From a checkpoint of a small image captioner.
Data: trained on photos with spoken descriptions (Open Images, Localized Narratives), 9.6 epochs.
Rows from block 5 of the image encoder of a small image captioner, named by matrix and row number. Rows with one number belong to one channel. Each number is 500 + 25 x the weight over its row's rms, rounded and kept within 0 to 999. All counts start at 0. Numbers have three digits each.
After each channel's rows are labels from the 100 images, of 14848, where the channel reaches its highest value: "place" is the part of the image that holds the peak. Only what is clearly more common there than usual is listed. The data: photos with spoken descriptions (Open Images, Localized Narratives).
# convs0: expand pointwise conv (encoder.blocks.5.convs.0.weight, 240x40x1x1), inputs 0-39
# convs1: depthwise 5x5 conv, stride 2 (encoder.blocks.5.convs.1.weight, 240x1x5x5, trained with AdamW), a 5x5 kernel
# convs2: project pointwise conv (encoder.blocks.5.convs.2.weight, 64x240x1x1, transposed), outputs 0-63

convs0.191:491472502481470486491501441476483469463530483481488479545510496476485487513453483474506504506553478487538472470521503484
convs1.191:506512519504481465506533520505483496536560546505502518524544518477477509517
convs2.191:523524505469508544494541477500530529530499520472459508464500511505519495483512498483456509491501479482503513515508468522451502495456535474462503447509519552481490466500487492514509502520434515
place: bottom left

convs0.180:477518473533473512500479509540495536498521485489485500488480500449474502485481523518463492491498513533491448505437486544
convs1.180:496500458472500518501481457459530522518500488508537545534510508523532528499
convs2.180:513492503486518500516502512512498520509545478496511492500541451512525473493484496520527541461520509533527514463523490512530509487509448484516454499484459507494545445466540507511530530479536524
place: bottom centre

convs0.151:509499511505547482575491510506509464456474531514468480500480519473472480497504508504466517507503528478516487445503513475
convs1.151:485485499486469479476501505495519534550556517502509547548501487489517506483
convs2.151:518473478487547500489487450501531527450492485543492507520455478533503505483512505479522471536503501499518485449509511476489474459513546517499509490487519456526515510473449486460478522496477509
place: top right; top centre

convs0.88:465461511468484483504508501454497501452499511514479541553506534475489510485494479543457501526481509545495487497478522486
convs1.88:513516473500500492530521497491468518537530520478454542550529500468509514495
convs2.88:496524493488501493498544499534504499492529461501495522535511479518470475511498485492496468484511498460529501467485485458494495469476458529491556529498517517541544494513571520492479544486498467
place: middle right

convs0.81:509477495470518487534500487500505529534503477511537486524461518454489453501466499508489478524515438510470467488461495486
convs1.81:498513502502502504506511472519498489532433532495487538434513510488516475513
convs2.81:436513479503515461541443490506485496529469472543521500480493531502528529490495463482487511541478528497470486494496511488449479481511504475478553503460493501488467486510493464532510484488484503
place: top centre

convs0.76:519546488508506510475503518475477508489515518496520467549439473468497498502510504520452461494489493509519455532537508478
convs1.76:499501491490510497477472469484480460460457465480466460463471488490485486493
convs2.76:512515506496530497504478501489501519460497508475538488510536533499511506506462522500467524510470493533520491468505537501509505529545537483494518529501484478544451465521493519486505465572476451
place: centre

convs0.139:530518540501497456485495518537473519491520522493461497506488477483541479490492483489510513519529531450523502510440464520
convs1.139:489479530511500487490532513493462477544501498466455557490497478472527495496
convs2.139:562518497539533497477489492488573498519474475516411495494535518518489491518520443516484513519519502489492479527538509484523514524509516500497513520495498497493500504495489478506504512504520447
place: top left; middle left

convs0.37:492477444532510543509489524486530512518532481527514506501541546511522509529489526502500509491469476496529514440529498507
convs1.37:504497479498505509502456465517509502456475515514500447466516532503465455512
convs2.37:500519486466497502533561482528478519541526449472522492520538492545479472462504518520516519523551507509509506499526494521495557501498531500519525498523530483493467500493466495475491534494504462
place: middle right

convs0.30:491519464457490508450510458520494464491455513487518495512481469516502499451525457500480507510513476452518490522503486469
convs1.30:497502496460502480463473471502502490472497497498519519539518522527553554514
convs2.30:513523481495504470515519520528474476497471486487469537518488519478525518519498544482491522462480493484429477525451421494482471502493542502511482517503486511493478513529470507490531472508497521
place: top centre

convs0.104:484504516517516538482511461492507458561482489524490466525527466479424531503501495508513487490518464484492507510513491489
convs1.104:452460490501506464448485504484477444489511505480459491495512495473494503494
convs2.104:532522442541535532502507513498565524488500445509462473480504505498505494507539467481499494520532479517489497506515540479499516478520504485490464519473506510542501534510492476554519513520510467
place: bottom left; top left

convs0.230:519442512497530492483486483510490518537505482498554497504482505477464467484485533483503454519527451510475521492454513494
convs1.230:502498506496509506513486508502502532435526497497534423528488503516475513492
convs2.230:434496470503498474527461490493481486512509460543535497483483525504537518495489476484487518536454529499488484501505510483453471469508480475483544499460484497476470490522481443534503504478490508
place: top centre

convs0.138:529507506476464483497500509476502484487479481498525496500507548507513504478526505563479525527456526506580489514498521491
convs1.138:492505520532528511515513531535515499481503499493467472464441494499483454471
convs2.138:551505506520486470464500492490500501504544467504483513486503495480514514514521529528466527503449498500538489490529577527491487449513503484519521478526487486456458476458484514532493486501522489
place: bottom centre

convs0.190:511481483506456521487542482519470436519526514500529485480497499492562463514484482473485509521475502474519533524507503524
convs1.190:484493497479498489455441475456471474460461476512509491485521500505519504501
convs2.190:486473438495513477518531510479509511506502506538497479541497514514529490491546490481463491489465519442475509507487501478455527516475516478503487499525480484529517521468541489531433493509470488
place: centre

convs0.173:515547530456537511506464528495495511456493453458538524507496518489500498506523525464490508506454521503485479527491472508
convs1.173:479506531518495477495545534504462531566520507486532529497505513501484480503
convs2.173:519525498530524539491518482503477542573501499534522516444490471456523458493478518494503539500505462469494510517536519531540504483519498468503468471483510515511495494506526505501460479476490513
place: bottom centre

convs0.15:508549504499490524504552472484523486441496520502519519541507525511503477500521487495520528528507483474526460495491441484
convs1.15:510536544528507508510524517512486477475488496475462464449474499475470480484
convs2.15:558468456481503491522501489491506514497500503489501508470526512550480522506520540527485538487496502508496500454523552516562500502501504512537500468561483511510476523482526474484502510517535538
place: bottom centre

convs0.43:527496452498527503536488485465511518453471519506503489500435503455527497510502546492498529498471485481485474515503528469
convs1.43:500500495499503492485473484490490467458451480493466460454476504484473463474
convs2.43:498519525506505463497531522491499490491525502517509532499537484568524496515488534518464505553552488495450500516485464491533508556483493502519511468498534485524520519502521540543516489519489513
place: top right