{"encoder_norm": "batchnorm", "decoder_width": 192, "decoder_norm_position": "pre", "decoder_head_dim": 48, "decoder_fused_qkv": false, "decoder_cross_attention_every": 1, "optimizer": "muon", "nesterov": true, "cautious_weight_decay": true}
Rows from block 2 of the text decoder, named by matrix and row number. Rows with one number belong to one neuron. Each number is 128 + 32 x the weight over its row's rms, rounded and kept within 0 to 255. All counts start at 0. After the name is the row's rms in percent of the matrix's.
# fc1: MLP up (decoder.blocks.2.mlp.fc1.weight, 1152x192), inputs 0-191
# fc2: MLP down (decoder.blocks.2.mlp.fc2.weight, 192x1152, transposed), outputs 0-191
fc1.60 102 [149 176 142 131 171 113 140 140 146  66 155 137  77 148 144 168 145 158 104 150 171 169 144  78 136 152  88 145 137 170 123 147 144 242 151 123  94  89 112 167 164 154 134 120 162 135 133 145 127 131 150 182 124  81 151 114  87 114 118 160 103  97  98 144 158 127 118  98 185  89 110  80  92 146 156 157  99 125  33 127  82  81 108 134  75  60  80  97  91 191 146 160 105 152 150 163 129 124 111 124 165  84 195  91 108 126 141 145 117  41  99 142 129 113 115 138  98 131  87 132 122 115 137 141 124 111 185 108  91 110 109 133  81  92 130 142 130 139 105 151 146 143 166  84 124  96 136 164 117 161  96 163 180 121 144 154  92 127 113  98 117 101 178  65  70 112 120 197 123 121 141 166 151 124  39 106  77 153 153 104 126 143 155 164 153 141 114 141  98 120 173 129]
fc2.60 099 [138 134 115 190 119 151 192 106 171 132 134 110 123 126  84 146 109 179 134 104  66 159 135 120 136  70  53 147 187  55 107 129 114 103 130 156 117 101 181 143 141 129  96  62  47 100 142 134 159 105 138 156 115 182  75  96  96 117  44 218 126  94 122 130 107  88 141 138 118 110 130 160 142 116 134 105 139 132 174 157 117 119  34 137 116 139 152  86 110 133 146 123 106  89  66 139 163 127 114 169 138 111  70  83 146  65 113 157 131 122 173 140 107 207 146 133 116 138 137 163 135 138 149  85  76 119 125  98 111 121 118 109 142 118 149  72 178 117 133 145 176 149 103 130  78 146 114 107 170  92 122 143 129 163 137 124 135 113 115  89 124 115  94  95 121 103 109 111 122 194  85 216 160 146 122 126 112 155 104 133  81 160 164 123 133  77 139 131 147  73 128 110]
fc1.61 106 [119 136 128 127 126 127  96 153 103 155 127  84 135 126 168 154  97 123 121 155 118 154 116 131 151 190  85 168 136  52  92 123  85  58 133 176 179 183 101 169 132 184 148 116  57 190 152 148 142 134 120 150 132 156 128 149 114 136  69  85 140 133  93 102 130 124 183  91 110 129 123 132 138 169  74  81  91 176 137 104 159  82 100 115  86 160 113 116 158 139 151 149 110  92 152 138  98 120  72 164 132 112 107  91 152 130 151 140 110 101 169 186 156 105 103  90  87 109 100  98 157  79 101 124 130 117 115 120 137 174 179 141 143 128 183 152 150  89 121 124  97 126 150  52 198  94 149  97  98 130 114 146 163 149  88 173 167 162 175  74  93 137 140 104 124 105 140 172 131 146 221  93 125 105 169 105 187 170 114 107 151 143 196 152 107 174 174 142  90 110 100 150]
fc2.61 099 [133 111 142 164 156  59  95  82 154 104 188 106 141 107 230 103 134 169  78 156 164  89 107 115 145 174 168 100 137 118 132 136  94 160  64  99 144 132 111  71  94 112 120  82 151 122 166 120  87 148 134 175 116  81 131 129 106 129 150 159 163 134 155  82 100 128  80 153 105 169 183 178 191 122 107 101  90 149 123 139 125  84 139  95  96 137  95 102 145 131 108 147  89 181 156 151 138 131 242 134 124 142  90 165  51 121 146 121 164 188 135 114 133 153 104 159 127 140 136 145 142 133 116  99  94 120 180 124 141 129 155  76 134 134 218 127 106 163 100  90 115 104  99 116 139 102  66 118 171 118 141 103 175 139 119  59 159 102 100 155 161 167 158 154 107 127 164 164 152 158 117 128 122  88 156 167 107 117 186 129 166 109 135 109 120 130 132 118 107 170 179 160]
fc1.62 084 [145 107 135 171 177 117 144 146 113 114 138 109 116 118 113 178 110  72 168 120 186 149 155 133 151  92  60 133 151 116 133 108  91  95 135  98 113 103  95 183 154 142 118 111 176 111 150 126 138  84 117 106  68 114  79 129 153  64 136  78  97 167 173 148 170 136 126 156 111 130 141 198  96  18 113 168 179 163 133 111 173 120 108 128 127 122  93 115 102 163 121 115 160 137 125 123 106 120 115 180  91 150 156 141 163 117 215 162 151  79  88 116 110  99 107 155  64  98 177 145 158 161  84 115 158 113 125 121 168 184  73 110 137 169 148  96  81 144 107  48 134  57 135 177 134  97 153 172 111 114 130 121  47 119 162 112 132 114  93  63 140 128 179 103 127 182 102  79 115 176 115 118 130 141 157 148 159 131 105 134 115 155 117 109 137  85 130 137 129 113 100 134]
fc2.62 080 [ 80 130 128 154 181 139  83  75  67 154  86  94 150 128 145 151 110 132 111 122  33 177 138 144 163 138 119 149 168 138  92 170 151 125 115  71 221 102 187 134 163 132 160 140 176 116 100 166 148 141 100 148 109 130 169 155 158 145 104 108 173 103 167  78 123 122 184 167 132 135 126  99 107 147  73 111 151 103 127  74 137 125 155 164 185 181 158 184 114 111 160 151 111  98 123 103 139 132  99 174  95 159  95 116 112 151 132 177 113 101 105  92 180  62 105 110 145 128 108 146 147 117 167 120 111 129  67 161 146  89 121  99 175 152  72 136 190 112 143 143 140 136 222 107 108 200 167 138 109  84  88 127 165 195 149 157 117 170 172 113 183 114 145 134 167 104 121 108 170 160 133 141 150 104 115 151 136 152  90 129 138 116 166  97 112 144 119 125  96 132 115 150]
fc1.63 095 [ 62 135 152 115 125 166 100 164 131 150 137 157  99  83 143 100 178 131 118 195 151 158 110 165 114  76 107 153  95 120  84 104 171 131  91  67 121 163 151 142 148 115 126 170 121 195 144  87 163 152 197 150 137 118 144  87 150 164 142 182 173 141 156  77 174  95 169  92 119 102 141  98 107  98  54 159  81 198  95 112 113 188 144  87 111 135  77 117 117 129 176 185 157 106 154 140 119 163  74 108  74 123 102 151 131 124 133 147 193 116 116 110 149 148 122 144 172 171 114 112 133 114 117 108 154  51 112  85 134  99 118 126 145  95 125 143 151 154 124 150 160 166 143 181 150 151 151 148  78 120 137 160 140 157  58 129 100 130  82 120  95 156 182 151 110 138 117 107 141 100 203 161 143 136  96 104  58 139 106 120  95 150 150 153 158 139 121  49 158 103 116 147]
fc2.63 093 [150 112 148 149 124 115 198 108 201  41 139 123  91 116 176 133  69 143 136 132 151 153 118 106 107 123 112 105 138 108 132 137 166 142 120 170  99 140 163  74 137 176 145 140  99 157 137 102 152 151 146 138 110  72  82 143 133 122 189  87 125 138 137  96 126  82 140 114 143 102 156 100 142  97  89 114 149 103 116 174 136 172 133  95  69  78 175 117 121 148 137 146 130 109 125 121 120 139 140 159 106 135 123 110  99  91 116  41 160  79 105 167  96 116  71 132  82 126 136 105  84  96 100 104 198  82 234 121 122 117  85 167  80  97 115 154  91 106 121  85 157 174 106 132 130  91 160 103 122 131 102 116 151 123   2 201 145 132 140 101 132  59 117 109 149 128 126 111 148 131 105 127  57 173 136 168 122 115 118  90  95 127  89 152 129 103 147  80 118 149 140 116]