{"dataset": "photos with spoken descriptions (Open Images, Localized Narratives)", "encoder_widths": [40, 64, 120], "decoder_width": 192, "decoder_qk_norm": false, "decoder_tie_embeddings": true, "init": "orthogonal", "steps": 7600, "batch_size": 256, "final_lr_fraction": 0.1, "adamw_weight_decay_other_params": 0}
Rows from block 10 of the image encoder of a small image captioner, named by matrix and row number. Rows with one number belong to one channel. Each number is 128 + 32 x the weight over its row's rms, rounded and kept within 0 to 255. All counts start at 0. Numbers have three digits each.
After each channel's rows are labels from the 100 images, of 14848, where the channel reaches its highest value: "colour at peak" is the nearest of a few named colours to the mean colour under the peak. Only what is clearly more common there than usual is listed. The data: photos with spoken descriptions (Open Images, Localized Narratives).
# convs0: expand pointwise conv (encoder.blocks.10.convs.0.weight, 384x64x1x1), inputs 0-63
# convs1: depthwise 5x5 conv, stride 2 (encoder.blocks.10.convs.1.weight, 384x1x5x5, trained with AdamW), a 5x5 kernel
# convs2: project pointwise conv (encoder.blocks.10.convs.2.weight, 120x384x1x1, transposed), outputs 0-59

convs0.382:101192166117154131156115113063138129198179147117143166115138118066114172124077134130102115213144121083184140144152137162131125086095137111110151099146098104163121105094094168149102128135133197
convs1.382:127130113131139148152143119114180188175121126176198187127122159172159143113
convs2.382:116134117100104138194117099152133112181126117149144122127099115178177134129148104122134113125086151133112164147113152122120157083102094082141126146130143101132138126138059170196130
colour at peak: grey

convs0.36:144069111124068162173139097131154127154129126097117166151101140149137072161138141091153095113152081064127175144144101138144159117113139151164052020155123148085132169118134115117098148133082122
convs1.36:140139141126108150157129143124168178156150125181212166163109167178156138124
convs2.36:056157105109146114118121130144134117169098068143146089147071167094103179177126154155092069166104136148135111144088113150093116106147148118097115140161053094140138096123149145121098
colour at peak: grey

convs0.69:093058097104134131109093169121121117127137177165166150128000144139097145149060117132121147109151122103163149150118086111130164099095093127109107150117121170118084092125091113131152131185111122
convs1.69:138130118130127151190148129132159203186132134173184183147118147157154127128
convs2.69:141185152158128081140085115128155053146144134078100150157100162094125161190087093172171137147135152133065101150147134109143143136115145092176115152129083158101127148125155159125196
colour at peak: black

convs0.373:109138055152089073187096129167147081128126135166157157148111138074151070110100148147118142106126136156156129146122061091076152155110154087129185136180095152079118117170108125162180115155096119
convs1.373:086124096110082118136057149088115085099139098137116160116159137155162137196
convs2.373:068141168102132148121123127190076089123088177136113101159184161172150101165127142168089175166111168110191146122130133157201094087101070076063111158144110127128143129093131104110173
colour at peak: grey

convs0.126:052145105073117143119137198148153164136152113117137156086081118117147123110077054151121081157104135159121119096081191088134130073097134138124170116108121097169138159115136187121084091165118110
convs1.126:143148126136116137168144127121172180180153120194191170159125128183153130119
convs2.126:123117125100164131068083102130090114090079131103096184064119084097152144120131186143123124156088089112126155129167156136180182113122098130194162115139174174113077168158128135159149
colour at peak: grey

convs0.58:155134150125066063151152101106170113132099138097151115159159092128119102087169166121138114066171116127114129160061107136113075109157173171207097128154167136148115144060091086092119131142133147
convs1.58:162171153153111171175166146109184176179129102139153154110111110086087115116
convs2.58:103107125165133125160130128167145191141110116112119106084098092103088153167120115114120148098041155143139114147132121139102119172099143112135096163115168141088144099148158101145200
colour at peak: pink

convs0.291:089131231126138136128108105194122099109111160124208155179153070101139101118158143120115140174169102107121132115133099110090151131136154109111159134145116135194077143070134135115106154058155124
convs1.291:093096094141126134100140137163168119164142127164138180171111134192181150075
convs2.291:128106104152200163063131150158133121043101187145099086113139122117072089155110161126116096152169142130069098081105116103134146129131139155147166122082094105118175119087099155122094
colour at peak: grey

convs0.160:116167120174137129106161129154187124134147109151176147143141069189150092081130187188132093131139134080142125153122110113151127113127105184159156146102095125165136127122052168156092064193103134
convs1.160:142131102131114127139135120134168212175153095195183149155093163129110134136
convs2.160:129057081141154153107135073170170104131118125079144120066123078165165130061101112120142115113122115203111074129138151127059118165114135159138163146121131104168115129104168068130132
colour at peak: white

convs0.37:138129108144174119142169093125160146086162140147161097218124159163163129123139164078141082089166125116152145110093170123182116095160175182090076163076161096194141113114093140140115128123154127
convs1.37:162190133141109169165162129126194211151138127153165128142124159140106123125
convs2.37:094126139122154097068063126107105130148106142100174132131148137173096159096169128176137180151118161132147150132136156150056130115108135119079105135129124127124185129079144136072059
colour at peak: white

convs0.164:090133173192112184052133068097131139058150162095104179142119134129164125161126170087092144072139085093130141125075130173157166103092137166123160128147141138122112161149081096117142093125145139
convs1.164:144197187140117164198171136114150188148138125124146152117109150096100124123
convs2.164:117155151107187174132090105067144095148087074118109141149102118102147173145133147145179187147121092102143145135167150087140119151093149179132117148111110196142147145101119133126159
colour at peak: grey

convs0.263:199198048136120151171154124128142123102164131127090092101067137104116088111159184195114126110138083133142122135126124126111114102138147115217151114161136090168084156101117104080098118131132116
convs1.263:107105124107134123100116142130195189112160112191198137158121164160148147110
convs2.263:132119083107165164154111129062084114126149111159132139137125120146137077062089126147151138167140126141137104099083176116195088127109101122117049129094140142124130113120169081166098
colour at peak: pink

convs0.248:100100172124167152111124090148063108152168132088147096120100177135193163159206175174156140132135091113109124113165132145111224102110123102131084129167087147147130105156155162099124091122116149
convs1.248:120124116126114142147161134098149189188142086164194188139117156173150129141
convs2.248:161121093165079109101141130095106080133101134085174216138095146113138132189102131129201128113176169052094138197142123135112148145112151163123120117158123133107112177089153123100123
colour at peak: black

convs0.118:138107121084191112116108070191122181111136143164140132189140089165074110086122143116127117092127128115162137130090152064167077091159129129093103149149149123183139147095066174105107079119151146
convs1.118:149154179174089159161181156123166179183152100127155133129098086114115130111
convs2.118:103095089147164123063146065172083130161092160145099141073166135152168132053173149117089148099138117164115135169113135160140158134060107138126123149088175092078145157156096126110176
colour at peak: white

convs0.142:085154102159151109230129149086127138114148155144107129073105132067124110149090133126164115106109148149159190057088102136088111125145140115107163068139114144199151120120139167122100141143149068
convs1.142:151163143123105162177163154124171181186148123153187180121127157164130130116
convs2.142:108157097098101172190079144115125123091093101142185069094086103072123152155163141188156084182120219145146145155098205144141155081122121125098101119112182156126119156138109082168113
colour at peak: pink