Rows from block 2 of the image encoder, named by matrix and row number. Rows with one number belong to one channel. Each number is 200 + 20 x the weight over its row's rms, rounded and kept within 0 to 999. All counts start at 0. After the name is the row's rms in percent of the matrix's.
# convs0: expand pointwise conv (encoder.blocks.2.convs.0.weight, 240x40x1x1), inputs 0-39
# convs1: depthwise 5x5 conv (encoder.blocks.2.convs.1.weight, 240x1x5x5, trained with AdamW), a 5x5 kernel
# convs2: project pointwise conv (encoder.blocks.2.convs.2.weight, 40x240x1x1, transposed), outputs 0-39
convs0.143,060,203,181,186,205,177,208,192,205,186,193,164,176,197,214,185,200,186,229,210,180,192,189,189,268,155,184,202,197,203,215,203,188,213,204,172,183,196,195,198,159
convs1.143,097,212,200,189,178,225,202,183,187,213,208,201,174,189,201,214,247,176,164,197,223,220,173,177,203,225
convs2.143,057,197,209,215,156,177,210,183,237,210,171,211,159,176,192,217,196,189,178,181,193,188,233,183,204,189,179,199,197,223,215,170,182,189,184,174,209,180,182,171,197
convs0.144,094,220,167,187,210,188,212,202,196,190,194,175,180,222,193,227,195,198,244,186,185,197,196,161,209,193,215,242,214,179,205,186,185,191,215,224,202,192,188,201,143
convs1.144,096,211,184,149,196,207,195,180,177,194,199,200,207,200,162,221,220,203,226,161,217,183,179,194,218,199
convs2.144,083,200,208,179,194,177,181,184,192,249,175,209,202,211,204,197,194,192,189,183,183,167,213,138,184,217,197,182,221,194,188,222,194,194,176,164,190,188,210,195,231
convs0.145,111,172,225,185,205,218,208,167,185,228,178,183,191,199,198,217,181,204,218,182,180,221,190,176,187,215,180,189,216,191,142,189,217,184,218,213,189,170,212,190,166
convs1.145,093,200,204,186,212,196,213,215,225,184,189,178,217,241,221,182,209,172,204,211,219,219,176,148,202,200
convs2.145,090,237,216,202,185,183,175,174,204,212,228,215,174,183,171,186,190,212,197,198,226,188,161,197,176,219,219,203,175,191,204,229,176,215,199,206,204,239,171,222,215
convs0.146,107,192,207,176,193,233,220,192,211,214,212,222,188,164,199,203,204,195,207,196,230,201,160,202,207,218,187,202,129,185,203,198,204,197,210,172,202,170,233,205,200
convs1.146,103,183,203,180,199,205,194,175,172,213,216,189,153,187,244,213,179,180,212,232,210,197,183,214,194,217
convs2.146,121,231,194,200,181,226,215,199,222,210,178,213,191,218,182,177,200,198,219,187,189,190,192,227,193,250,202,196,172,178,214,186,231,171,193,206,186,234,236,200,169
convs0.147,128,203,179,221,197,211,192,259,160,171,220,198,205,150,186,195,214,191,201,221,193,215,235,179,196,201,177,197,211,209,195,201,209,201,182,232,191,210,183,216,216
convs1.147,097,211,228,227,229,214,213,208,238,226,232,211,231,226,222,218,217,206,219,205,206,219,205,205,215,203
convs2.147,106,202,233,186,206,210,179,203,193,221,200,183,164,198,209,215,197,204,203,186,198,187,188,192,198,200,226,214,280,189,182,193,204,192,192,212,208,226,209,244,220
convs0.148,076,212,216,191,212,215,240,218,211,212,203,218,183,193,223,229,190,200,196,183,187,170,239,229,157,216,233,200,198,206,219,213,205,209,176,165,200,230,187,196,180
convs1.148,094,199,183,182,185,179,197,178,181,177,228,203,218,178,179,208,228,221,217,226,196,187,219,245,209,182
convs2.148,079,167,190,214,185,212,176,189,183,178,189,172,160,223,226,231,210,190,206,208,218,193,196,182,204,209,195,189,199,220,218,230,175,198,219,166,198,228,181,167,230
convs0.149,076,180,197,225,215,187,189,205,175,218,207,156,193,210,221,179,227,269,178,205,197,207,216,207,203,213,171,218,198,220,218,198,193,234,193,184,196,203,214,191,182
convs1.149,111,204,195,206,200,190,224,210,222,207,201,205,169,158,165,207,195,182,147,175,199,199,212,222,212,205
convs2.149,086,177,184,168,203,213,214,213,199,221,233,218,194,189,200,211,161,204,216,201,171,191,211,210,207,225,180,213,216,199,202,205,171,213,154,234,193,189,232,239,203
convs0.150,109,175,188,187,237,184,192,187,209,219,212,189,184,219,197,166,209,180,185,201,177,203,184,197,205,207,165,163,190,190,218,171,182,212,219,199,142,218,218,186,186
convs1.150,103,203,199,193,209,201,202,154,257,174,200,212,165,237,224,186,193,201,198,213,199,194,207,202,199,201
convs2.150,101,199,210,189,246,177,172,211,203,209,191,156,232,231,207,189,190,178,196,180,218,206,245,216,203,205,191,192,207,169,192,208,211,184,218,211,227,202,168,179,203
convs0.151,068,193,230,216,191,163,215,226,207,208,148,195,192,197,214,237,204,205,198,237,186,209,193,218,228,216,240,182,215,196,160,198,197,197,219,191,214,187,190,186,193
convs1.151,091,190,175,181,177,182,185,176,175,184,189,171,189,209,206,186,194,198,251,230,168,207,214,197,212,204
convs2.151,070,219,153,220,206,189,205,219,188,185,170,221,183,211,206,207,227,198,172,224,194,203,186,187,155,205,190,233,212,201,215,181,183,170,232,222,184,217,217,198,218
convs0.152,094,211,203,198,197,208,228,196,201,218,201,194,218,176,223,213,206,210,201,184,193,217,199,248,161,206,187,221,143,190,206,195,196,204,195,196,159,204,206,157,171
convs1.152,092,205,194,197,195,183,189,218,231,193,174,194,236,242,218,186,177,181,216,183,189,184,172,170,183,210
convs2.152,101,220,185,234,217,192,218,198,198,180,211,195,203,206,217,213,182,166,197,207,211,262,212,165,198,163,197,233,165,218,223,198,193,195,193,203,196,202,223,192,181
convs0.153,099,172,244,216,179,176,203,239,189,209,194,219,200,208,204,182,214,201,257,158,215,198,190,183,194,188,213,196,182,180,191,183,188,212,218,197,219,220,217,212,179
convs1.153,100,200,198,195,203,175,233,242,172,208,186,223,249,196,183,209,193,232,212,217,192,214,208,192,187,205
convs2.153,090,202,186,189,203,201,212,190,204,215,186,211,198,194,181,191,198,208,226,213,180,220,224,153,204,201,170,204,184,216,199,189,177,195,179,167,216,186,172,171,136
convs0.154,110,213,161,184,215,194,184,230,173,190,219,185,210,217,224,188,208,191,171,202,194,233,188,184,201,191,204,215,222,185,166,171,185,193,225,202,153,177,194,218,177
convs1.154,102,191,209,182,204,202,217,209,156,217,210,215,188,139,222,204,203,197,161,219,211,197,204,189,205,197
convs2.154,111,234,200,193,230,212,217,209,209,199,207,221,192,208,212,219,173,223,207,202,206,208,176,233,235,229,216,194,175,199,195,176,244,213,179,213,185,193,226,157,189
convs0.155,092,223,192,234,190,200,205,222,175,190,207,196,194,208,205,183,193,250,211,186,208,185,156,216,205,180,207,220,204,195,196,244,214,183,195,188,170,238,191,181,173
convs1.155,110,208,203,210,206,201,193,203,202,189,192,194,156,173,146,165,206,181,165,181,198,196,208,182,183,196
convs2.155,083,198,175,202,198,233,187,161,194,226,215,246,181,179,159,194,200,238,224,203,201,202,158,192,198,186,175,203,204,198,175,190,208,207,208,199,209,188,214,230,186